Weights of a small sound classifier.
Model: log mel input, arch transformer, norm layernorm, activation squared_relu, layers 12, width 192.
Training: adamw at rate 0.0017, 8800 steps, batches of 384.
Data: trained on synthesized solo parts of chorales (CocoChorales), 39062 training examples.
Rows from block 3 of a small sound classifier, named by matrix and row number. Rows with one number belong to one neuron. Each number is 128 + 24 x the weight over its row's rms, rounded and kept within 0 to 255. All counts start at 0. Numbers have three digits each.
After each neuron's rows are labels from the 100 clips, of 14848, where the neuron reaches its highest value: "top examples" is what is common among them; "loudest" is the band of the loudest frequency at the time of the peak. Only what is clearly more common there than usual is listed. The data: synthesized solo parts of chorales (CocoChorales).
# fc1: MLP up (model.blocks.3.mlp.fc1.weight, 768x192), inputs 117-155
# fc2: MLP down (model.blocks.3.mlp.fc2.weight, 192x768, transposed), outputs 117-155

fc1.682:107154064152078128139144149158138136154151209133093124111147125097116133155120133147136143132115136126132138129135141
fc2.682:096137167111072082180144151058111149148151130154137120133132136116148151122146082124090153191122147108187159113164132
top examples: tuba; note C#4; note C4; note B3
loudest: 500 to 1000 Hz

fc1.733:135142103139114140127085103173095082128155158126139115123092145109150107148168157101123141153170050140080170117111148
fc2.733:132117101132103143144128128115058146095133087135145128106144145115157135125121183146150162133131136149093166158147120
top examples: note G#4; trombone; note F#4
loudest: 250 to 500 Hz

fc1.475:095114110129131106064165120127108133116074137094115085143135128103081052133146136118154149118149093126150114098202155
fc2.475:140108099135132172164113111132150172142148124135144139113119130132087109164136141128100080090124126097141152128093120
top examples: note A4; clarinet; instrument: violin; note G4
loudest: 250 to 500 Hz

fc1.572:128110145138171133097135132150104132125122139147112097130125155130107154149134139111119098152152153167088075137105121
fc2.572:137120128128107129143134110118099138125109092129135129174113110145101082095088127071175104090129166123097143141166149
top examples: flute; note F#5; note E5; note D#5
loudest: 500 to 1000 Hz

fc1.698:125125126179138101127123132132111131161107114123160109092110101120124132128124140112104118127111164113095131137137128
fc2.698:128111177112117099122141132102128108115118122142090128138110121121100140087082125140177118145113140163110144113128121
top examples: note D#4; bassoon; note D4; note C4
loudest: 250 to 500 Hz

fc1.229:142139135168154139146102161150139138118158179104153134084153117126104106120077162148111153151116135112122126124130116
fc2.229:145149122119090130120136110147145152163125111102075145139091121150130097160129106112106102129145109138170127109128137
top examples: cello; note D3; note A3
loudest: 250 to 500 Hz

fc1.104:125099123132158120147119108120118129092107169115128123102122133130143097142118135136082118117121096176090118078111162
fc2.104:115123108118144128161128127107115098143138156125145120146137136104162208159155104151186103092103105084143090122098107
top examples: violin; note G#5; note F#5; note G5
loudest: 1000 to 2000 Hz

fc1.766:104114141139114107122103127128129136146143131113141096070156116100102108124143130125118111116114114136078164142133131
fc2.766:123126128116101075145139159105122108120108090158108132161132133138139148111128129145174128150121121157143126134154146
top examples: note A4; violin; note B4
loudest: 250 to 500 Hz

fc1.384:127136143123158101101067114116126140094071087093155115086154138085165131158138128145088110177154157139113106151119081
fc2.384:114114142108158082143132113103138137120100120135147114102117110150153172137100150100134075099119104083112162139106117
top examples: note E4; trombone; note F#4; note D4
loudest: 500 to 1000 Hz; 1000 to 2000 Hz

fc1.567:100093097171127120101106117154132125093104172119116124118164151121125125158132141134127112135162125185146138109093111
fc2.567:165182107150123164170147139128136086115122126128117106135119154147137155102152128128153142083131101134092104144114151
top examples: horn; note B4; note A#4; note C5
loudest: 250 to 500 Hz

fc1.13:129116128166117139139110124150126158113130117113179073061166141108139126131100136142124068154125161135105132112094123
fc2.13:171152144132089097143122138099122113139116113119062125139101134135144110115105142123151115117148138189141128139160136
top examples: note D#4; viola; note E4; instrument: bassoon
loudest: 250 to 500 Hz

fc1.665:066113139102105178073119156142117082142131142121096102105116121118090103137115105176108148166141127137137074115118083
fc2.665:121148120154166141106157124134173145106148139134156166141137124100179133129142112136110184120116138144134111153176102
top examples: saxophone; note E4; note F4; note D4
loudest: 250 to 500 Hz

fc1.120:132131148107137114131124141138143158149153116153095148093111149098103136155112146088073118117165100122104147109130105
fc2.120:145145182132133124086138148128120080112105160119085118136134138132132133113103138115155147091134109104116052119157154
top examples: note F#4; horn
loudest: 250 to 500 Hz

fc1.555:109096123123124131098102121176117125124138164091133145140140168134103133138145151163131128144115124207144084125156141
fc2.555:112102162105081097114080131149093156156126129081144131159146114110101151114153117109096127166155163099148143126131153
top examples: clarinet; note D4; note E4
loudest: 250 to 500 Hz

fc1.751:147129115152159160132136137148156133103187119101129086079123146109158106108145136142131146136163105127102154105110128
fc2.751:138128133099090109135128136108098149122107101134076117117105133125160126170133136126109165190145164175097131140129138
top examples: note G#4; oboe; viola
loudest: 1000 to 2000 Hz

fc1.625:130119146135142107107129139128117116113099134130129156147110130125140093132126125146105125105137155149144066146143092
fc2.625:113138154156149201136160130125163143121148131133096142144107121156122148107067117115140115120113154094183144112111130
top examples: note F#4; violin; note B4; note G#4
loudest: 250 to 500 Hz

fc1.60:117112109198128089124154104163130120137164118097138119113100110099136164125142156125141125143131145174081125164136122
fc2.60:140151163127100140134156114109131112134150142124083124132124126135112148091096133093154130131112136115144171132148110
top examples: bassoon; note D#4; note D4; note C4
loudest: 250 to 500 Hz

fc1.657:122164098169129150110095087148103138098108166090093082095083096132145088139092151158100105157144146130153074149110091
fc2.657:118134125145134164090092135167170128128131156119129125141146129132088151125151135146124120142130119090152111121139151
top examples: saxophone; note E4; note D#4; note D4
loudest: 250 to 500 Hz

fc1.690:157121121144106146102094056177116113121107203137130143131157140095118085099137140145088142114182128157123057132154156
fc2.690:147122143136105094095084130124178127125171143121126147142128149138160148177173129135098137160142133107126122101124111
top examples: saxophone; note A#4; note F4
loudest: 250 to 500 Hz

fc1.184:098131125127097192090077115136128105150145150125050127081105110124092093119115118145106122165145110127164082134129104
fc2.184:101140142134118137117167150130162161122146153114142159158140125122125165135157115162103155141108185127156109131167153
top examples: saxophone; note F4; note E4; note D#4
loudest: 250 to 500 Hz

fc1.725:107100144149104123071113104137123103119098144139170154152125126114095072144099139136105137161134114162094159074140133
fc2.725:112138161124125093162142127143111132153104089131174128127142103126091177126111135157157073110123113151152146106079144
top examples: violin; note G#4; note G4; note A#4
loudest: 250 to 500 Hz

fc1.71:102113108113103125113169167160161122100126152110137146096107149145137121167123177145140135108156127191135107117162100
fc2.71:131137201143098121154125114097109130149087077143127110097126128159124108119073135155134102118125128128105150095112118
top examples: viola; note C4; note D4; note C#4
loudest: 250 to 500 Hz

fc1.329:115137133176140128121115104139121127172160122089141128093116114158076077113112120127122127163132072155101174105148128
fc2.329:095155156152143128131128144102149117169130134135151134113148120099067144147123118189157155116118145097147128115112108
top examples: note G#4; violin; note A#4; instrument: oboe
loudest: 250 to 500 Hz

fc1.327:108088078190086074120131120136135153136095138128149114135165119128139142117094125122109083133128121136058154132083127
fc2.327:111140148170113127092125115131065099127135095127128117137119126078169110133123161153122164131122164146118093118168147
top examples: note E4; violin; viola; note A4
loudest: 250 to 500 Hz

fc1.400:125126146191095141116164137136108117124139145121066119072115137133094153139138127136123135159144135146111107126176149
fc2.400:119145140095118138163143127082073144167131092153081140136120148126114127153146097118106031088126136134169114129144137
top examples: flute; note A4; note G#4; note B4
loudest: 500 to 1000 Hz

fc1.526:127120135130111122120128096146130099107121178132123091144093138135095103112122137091111146139160055131094167102137152
fc2.526:115126135132120108169137141088060141141142087123145122143141144099135185152128136161176133110103160137128190152131123
top examples: note G#4; violin; note A#4; note C#5
loudest: 250 to 500 Hz

fc1.376:129120081126129126125114139168130125121146099104097098089156170153138103152132158134131134102135105173115100097117142
fc2.376:167183121134109144134119127119094120096106074134123131176126112140162161126163135094129112110138108097128132151102130
top examples: oboe; note D5; note C5
loudest: 1000 to 2000 Hz

fc1.492:110115172105113075146162126165088105122126150124120104136132141108092155101090151111129081123155099130090158134121161
fc2.492:162130160127149107138125124129091114144135098115168164136123128123127136093115135128095131132167158097109121144167094
top examples: note A4; note G#4; horn; flute
loudest: 250 to 500 Hz

fc1.65:144119123170140085131118091134123136138142127056137119139091125115154126132123148108138075102156111127117136106137132
fc2.65:155133136122145173111152138085141142158114078109111146126110146150115160119164089078134098136140142097110107139128118
top examples: clarinet; note D4; note D#4; note C#4
loudest: 250 to 500 Hz

fc1.519:123111123162133099093112150137133118138134130098102106076181124100094062159146146115122110137134120173101127084105150
fc2.519:105131136112140150110143133121084086137111133140125113168129118112143165109111131119137181149121146118178086128200128
top examples: note A4; violin; note B4; note G4
loudest: 250 to 500 Hz

fc1.478:145051133140093074119083159131107122127125131101137115129104138084130149159151147102138157138165118126041162127130117
fc2.478:110138121130054151121137145129086119098139139156110104108148137090195117172155114172130203162132103152126135129130116
top examples: trombone; note G#4; note F#4
loudest: 250 to 500 Hz

fc1.643:147133114119145122077144118177131138164110141112119083107136131069079117114139153140115108138114129186110079115140108
fc2.643:141058131123096124100113130077121139147127100146125112104110129128087148120165135164158098089113131133107149123110134
top examples: note D#4; bassoon; viola
loudest: 250 to 500 Hz

fc1.353:103108108126111108089100110122100116181147119094075098112126128144094056136134129113130113128126086149091157104138131
fc2.353:123137126140190149183157144143152152150145115122154142072169137124072165097148103176138095088114112061117139146097115
top examples: violin; note A4; note B4; note G4
loudest: 250 to 500 Hz

fc1.123:114086122142105128111055138151090103109128157101149137116109121095117148153146138107107148142158083118045146112162136
fc2.123:109127114135100093094138146086062124104159137121149141095138161124198095143183123154126175143136143154102129123166103
top examples: trombone; note G#4; note G4; note F#4
loudest: 250 to 500 Hz

fc1.73:125114101176151139097137132132111146139098162126116092114123155156112125148132155113134146157148094164120079081104102
fc2.73:136145186147104135170132117114113146130116081147093139123116126154091108068135100131125127142108130109176156162103142
top examples: note E4; cello; note D4; note F4
loudest: 250 to 500 Hz

fc1.398:155125068169116153125120049163147145097131157142164145102145122097144070127132162129134134086149145165096098137126140
fc2.398:138132150148102085082114124116164111147143157105139119143133155144155134112140121120096131135144146055121102138142119
top examples: trombone; note C#4; note B3; note C4
loudest: 250 to 500 Hz

fc1.687:112122144126110110063135132125142139144089125129084137151149114120092117144150114126131132154114122150109122138147077
fc2.687:145163108138135145151147136134157137164150158136163131156157145135095087129136084115073131126112130127176092142135149
top examples: trumpet; note D#5; note F5; note C#5
loudest: 1000 to 2000 Hz

fc1.714:113111119130144109130124133145152148140106144096145111116138116097096131150147124144164115139141110186126096097105154
fc2.714:160111137117128134067105132102121111152125094119133139132134130113147108147166137124136146102113114134096098152138122
top examples: trumpet; note A5; note G5
loudest: 500 to 1000 Hz

fc1.717:122132114193118107104194081158135124126110164077099094150128146125110115140133132125146090135157099155104120086125147
fc2.717:104143181114075085143137161093103144141129055122093119138098090155168167117138135114137112163125122071176157128108117
top examples: horn; note A4; note A#4; note B4
loudest: 250 to 500 Hz

fc1.154:089107136137080144061162117117124074157145123133033104089111116115084116131145128115115126161144113123138128140117123
fc2.154:113138141147128181145131131122162124153143152156096128173122120111116174163130125156129118112122115083165109131080171
top examples: note G#4; saxophone; violin
loudest: 250 to 500 Hz

fc1.227:154109129139127100132124130153106071167109158113137076132106144102094118114144147110100187144146127143126088139148098
fc2.227:126123145112138109139145132131130157116120083120185114117144128124079099101126106110086131128108138164094137150137148
top examples: trumpet; note G5; note F5; note F#5
loudest: 500 to 1000 Hz

fc1.448:084091164171121127069139124137114155136137150116141077101140138112095092166137151128094104183122146170140137106169131
fc2.448:137154153124159116148150134084145135135128149120122138164109124122107185111086120133180073098124115112161136132143103
top examples: oboe; note G#4; note A#4
loudest: 1000 to 2000 Hz

fc1.265:114081121135151106100139149171103094108104137079150133086148114113170109150130111158133113114165163175126106136168136
fc2.265:102098108099138091110117143114128158113131116153159146138157119099094124110154110130115144191072184144094118129145114
top examples: trumpet; note D#5; note F5; note C#5
loudest: 1000 to 2000 Hz

fc1.187:096102089158146091124141111178147123113129143106150127102152138141126131145104138158107083131135111165145110089109128
fc2.187:134147166132147161116116134083066117127104098153116130111161116111172152109152130149140114131113171132149108119100125
top examples: clarinet; note D#4; note E4; note F4
loudest: 250 to 500 Hz

fc1.695:088140122132101184130119086113125113146099102143085137108093121091113092133091143136106124167129126125135086121105124
fc2.695:133134147119130166135153145145169140123097148104092148171135126130131164120101088134159132116126106105165092137105156
top examples: saxophone; note F#4; note F4; note E4
loudest: 250 to 500 Hz

fc1.705:138101088150100111103123148155155122134089162121133106146135126091111146146120131123113135116118119149092133119148093
fc2.705:145162161123170153112132113142098120140132153121131136109156140086086131129144143135119132113131109163153089139124138
top examples: trumpet; note C5; note D5; note C#5
loudest: 1000 to 2000 Hz

fc1.411:104078094145156145132079163167126100134124141160113116131125133137128129158121148176167130159180111150136136080132144
fc2.411:117167144120108151116121123110112103150117140119090144146157156104145159119126092108112150152131072131150122098113176
top examples: horn; note C5; note C#5; note A#4
loudest: 500 to 1000 Hz

fc1.453:137131103130129122157113103143113160138116179123169107119144156104127122123107151130119073149165163170063112108117180
fc2.453:169115155152134145097126141127143112141154043110100126150095130142136119162170116116131144133129118161130127135135107
top examples: note D#4; bassoon; note D4; note C4
loudest: 250 to 500 Hz

fc1.734:115113077139125141133122149181113136090147173136128108110140125114146095161090148147120117121170116154146154115157116
fc2.734:163149172145110130124112135146118124145093164146108133137133129121182088161146140123124142116112143102133117135117133
top examples: trumpet; note G#5; note F#5; note F5
loudest: 1000 to 2000 Hz

fc1.307:131123121188119105132150080152126135166162135093144142136097131146102042130103141123125075105175146138127132124117116
fc2.307:166111086134170127178122124120161121145137101125154128090158127154116148121126112095161096089125088102073175135080083
top examples: clarinet; note D#4; note D4; note C#4
loudest: 250 to 500 Hz

fc1.663:105117103156121112093099108149136137197146176113156085102175138104146110146151146125132069150136118176106099121155132
fc2.663:125152103117096149119116115108064129138128102131098148138143141106141144129175131086119163114141160105182102152139151
top examples: oboe; note A#4; note G#4; note A4
loudest: 1000 to 2000 Hz

fc1.61:140119106109125115115181101158119139127128177080135161111121137098142106168125135133131100135144132174138109108118114
fc2.61:084144160100114152096158119075091109139092136178084126149127125118137099104119120124118147148122127157141092108172162
top examples: viola; note C4; note D4; note C#4
loudest: 250 to 500 Hz

fc1.662:102102151132148134086112156155124152119119134134137082126112140128081147140125135120104111150135166141124088150117118
fc2.662:134156122120134162171154114118095146124109098131119126147115125127111091118111130079186116088123134139104164142161150
top examples: flute; note F#5; note E5; note F5
loudest: 500 to 1000 Hz

fc1.697:131116127133137142063094130141127127125117162110120104138180156104131126177125151186126122168138124141133117110132113
fc2.697:168092104128075101136124114136091150108155069134131145132121130108132082083117114117093132159150164154155177157140123
top examples: horn; note A#4; viola; note D#4
loudest: 250 to 500 Hz

fc1.370:117106089127112089073091149137151138160136165104120091072113135119117097121148145136126136141136149186109110127135101
fc2.370:142150092125148127106118124122121129102130146143142131136121117117147185105205114134101152167135118126141131122129125
top examples: note E4; cello; note D4; note C4
loudest: 250 to 500 Hz

fc1.248:113121125141105108169135130123179147144117139104134104074125125180123102151147135135095113106137123133118142083169139
fc2.248:145166142138105127144100138059144143153119118135139134143126090118141160127121132099154128129121153116202136138147133
top examples: note A4; oboe; note B4
loudest: 1000 to 2000 Hz

fc1.233:126133133139151128094128144135113145158137122130131089122099117127107146124144143102137096130136166158131089134123128
fc2.233:124110146146097150138115126144104139116101080135125134122127111143112062121108162097160123102129131138082148117165165
top examples: flute; note F#5; note E5; note G#5
loudest: 500 to 1000 Hz

fc1.259:110084100141140091103175130158127113111091133127113065117134117096092126126123137140163091111131119149074063139102144
fc2.259:124128163123130095150135101091147129145168112136099121126108117093102137096121104138155125090098140141104208139119124
top examples: bassoon; note D4; note C4; note D#4
loudest: 250 to 500 Hz

fc1.530:157146116168157100093138137133136117146118140117148078103142151105162121151129142114121106163173112124106066130093112
fc2.530:155116063138087149080107116154109139096147094100102141065148109114151116140160139112170164141142102158091156154153102
top examples: viola; note E4; note D#4; note F4
loudest: 250 to 500 Hz

fc1.213:122131111109130126113141075119142166122120136132107163096128117121147139133116112169164120150121162170108127114080126
fc2.213:146150072126183160130139137135163155138153138133140131145135139113092163157133127106118106081111105104113130149123124
top examples: cello; note B3; note A#3; note C4
loudest: 250 to 500 Hz

fc1.578:076110124152104100116116123146135155165133145118142085049134125164145058154142129151126134106136133150110132062123132
fc2.578:125122129120075101125124134078122143139110068108110128139140133140148144201129118137176114155134135129178151132096103
top examples: note A4; violin; viola; note G4
loudest: 250 to 500 Hz

fc1.635:099125141120109131106134102126148074154124108103086108077081141115151141109123155115122131162167096152137095097146138
fc2.635:099135124100119148122147125099135162128125149131132127172132122091120176192173103153110105151126170133160126130095152
top examples: saxophone; note G4; note G#4; note F4
loudest: 250 to 500 Hz

fc1.476:118125135185178160129131115181122134112115144101153120095090158140135120131131145127136130135153136164111112110167148
fc2.476:161130134136089147154136141122138150129123124144102126159116140149143099126082108082159087095138117166148134121086153
top examples: oboe; note G#4; note E4; viola
loudest: 1000 to 2000 Hz

fc1.399:125141135174141143100135145158119147121139155099152118101124119140127128137144160143123115157129121166122184095144128
fc2.399:129135150119100097166134125092102101129116150154150129188129117104125202153074145159197093081110110119110103144120129
top examples: note G#4; oboe; note A#4; note C5
loudest: 1000 to 2000 Hz

fc1.243:117099130141114108120094131152101075142148169123139082141097144105160115138150151099138130139176074142069161108121134
fc2.243:118127117120104149121127145112055140096129119139122099107140142099170148159131156168151180126140112134108166142139111
top examples: trombone; note G#4; note F#4
loudest: 250 to 500 Hz

fc1.55:147117077118146095115142194118176167111112132128126147122163130123104137113136131132110117124127115122109120139133118
fc2.55:160133125150087135129108118141101123133128083137107133123144136089142103176146130143084158145136147175140120128156143
top examples: trumpet; note D5
loudest: 1000 to 2000 Hz

fc1.456:130106118151135095114166133184120099140144080125116069133102127090095123113152134119150116160147148147114107152126132
fc2.456:110136174120126118144150100092155120147154169134084143147116115131096136036087114106159096076104123126094171155119157
top examples: bassoon; note D#4; note D4; note C4
loudest: 250 to 500 Hz

fc1.85:121116089162103094133113072138132141169176141091152145141107119150093097141106136105127084112150161151152144115126107
fc2.85:166103100127170138162146130108139107149138132129150135092144119151109137117115096087178078074112094096071150128083094
top examples: clarinet; note D#4; note F4
loudest: 250 to 500 Hz

fc1.167:156127109117110115128133153115111132170120130105096080118132138107132137123161128130164134144133129135148125129081136
fc2.167:133112112133181166201142122127142130118143166125172120096132155125096163074139102124126089084120100071103156142074112
top examples: clarinet; note D5; note D#5; note F5
loudest: 500 to 1000 Hz

fc1.458:106133149128105116120088173139124145121156121081071104080179114133081083151131122135177125117136103164093130123166141
fc2.458:122148153129141124185169158107105109169138083139108126062139140125100137114141119160161110092118129063198102121119096
top examples: note A4; violin; note B4; note G4
loudest: 250 to 500 Hz

fc1.2:126117095179112127112136145180162094099103148110152093125136139117134101120126151132143129158143129174138130134101128
fc2.2:127131154132129148125114125126137119162126188158129099139147143095144165138112143118105117108119104083153100094170146
top examples: horn; trombone; note D4; note B4
loudest: 500 to 1000 Hz

fc1.0:108125114113101125091118089150124097109118145121107129126120122125102103118105129145137121151179130147150043120134148
fc2.0:116127155146169137078129149166216130094157155127121179131151117129135154134156149180099167165135126126120110118156107
top examples: saxophone; note F4; note E4; note D#4
loudest: 250 to 500 Hz

fc1.97:134137110121133155097086148168116106108113088117127106122136141135079078128120143142137117130144121163124123099120091
fc2.97:144143153107115110096129138126124116129087126141145127174121134126151169158108131106118088110142086152116101109108142
top examples: horn; note A4; note G4; note G#4
loudest: 250 to 500 Hz

fc1.165:121091143143135126115098128145123123164150107122150118084133143126120079098125126103102101160146145180095109109154065
fc2.165:143138164167114140150134140132117106133139143157103119117113124130122162122090152143203099125121129092193077117091119
top examples: note E4; note F4; violin; note D#4
loudest: 250 to 500 Hz

fc1.719:110104113173103065119142133144120088173116138119109136125136131146105095145136155093102107102135116207140110092117101
fc2.719:125122128128104174103129120106151132070101093137134126129100142184158148151129154124145153092147144108114154112110113
top examples: tuba; note A#3; note A3; note G#3
loudest: 250 to 500 Hz

fc1.139:105099157160077139116158104136125125156095110134117096103110119113089099154162135138106139142133125124135148101169156
fc2.139:097164172099094113168156147078136151149114166151121110137106133129105171169083119144175074093094135103180130122079136
top examples: oboe; note A4; note G#4; note A#4
loudest: 1000 to 2000 Hz

fc1.498:105119101136084104110118146139159158120116162093149094086178147139120127142135138156081086138140146168161098146118107
fc2.498:117142153109114140113135115121103099130133112143135135105151123087137179142144133116119150088115151123135123155144126
top examples: note E4; trombone; note D#4; oboe
loudest: 500 to 1000 Hz; 1000 to 2000 Hz

fc1.623:130118132178132143129162159159159108100110154114138109151118134157133106164112172123134107129148132179122122094132112
fc2.623:138159111128118116135135115134107113136126083147147115133146140091143156141161147122105143126123130124143142163130160
top examples: clarinet; note D#4; note D4; note F4
loudest: 250 to 500 Hz

fc1.121:123150120130124138139114138125134106116111129133156121143131139128107152131125133142150138130139111180131156107103125
fc2.121:134136133136157132163133121128123149167133128102172146116157131090077155122137140171126100130132140128120130129119127
top examples: violin; note G#4; note C#5; note G4
loudest: 250 to 500 Hz

fc1.748:109120097147142122158142122142123143135098177125166098093148147103122136133100173125124099103152148209092102081127131
fc2.748:153100131108110091067090130154117118132133153114093127146127129130133123163170123130152157149149134160135123127144150
top examples: note E4; viola
loudest: 250 to 500 Hz

fc1.605:106107115140165119154124121136114106158149144139118099153099135080131114173121146147128119135162107152154125101118089
fc2.605:147134105142185184128146158116170124085144118172078100130134148117171158172124164114161149117144098152145151140083145
top examples: horn; note C5; note A#4
loudest: 500 to 1000 Hz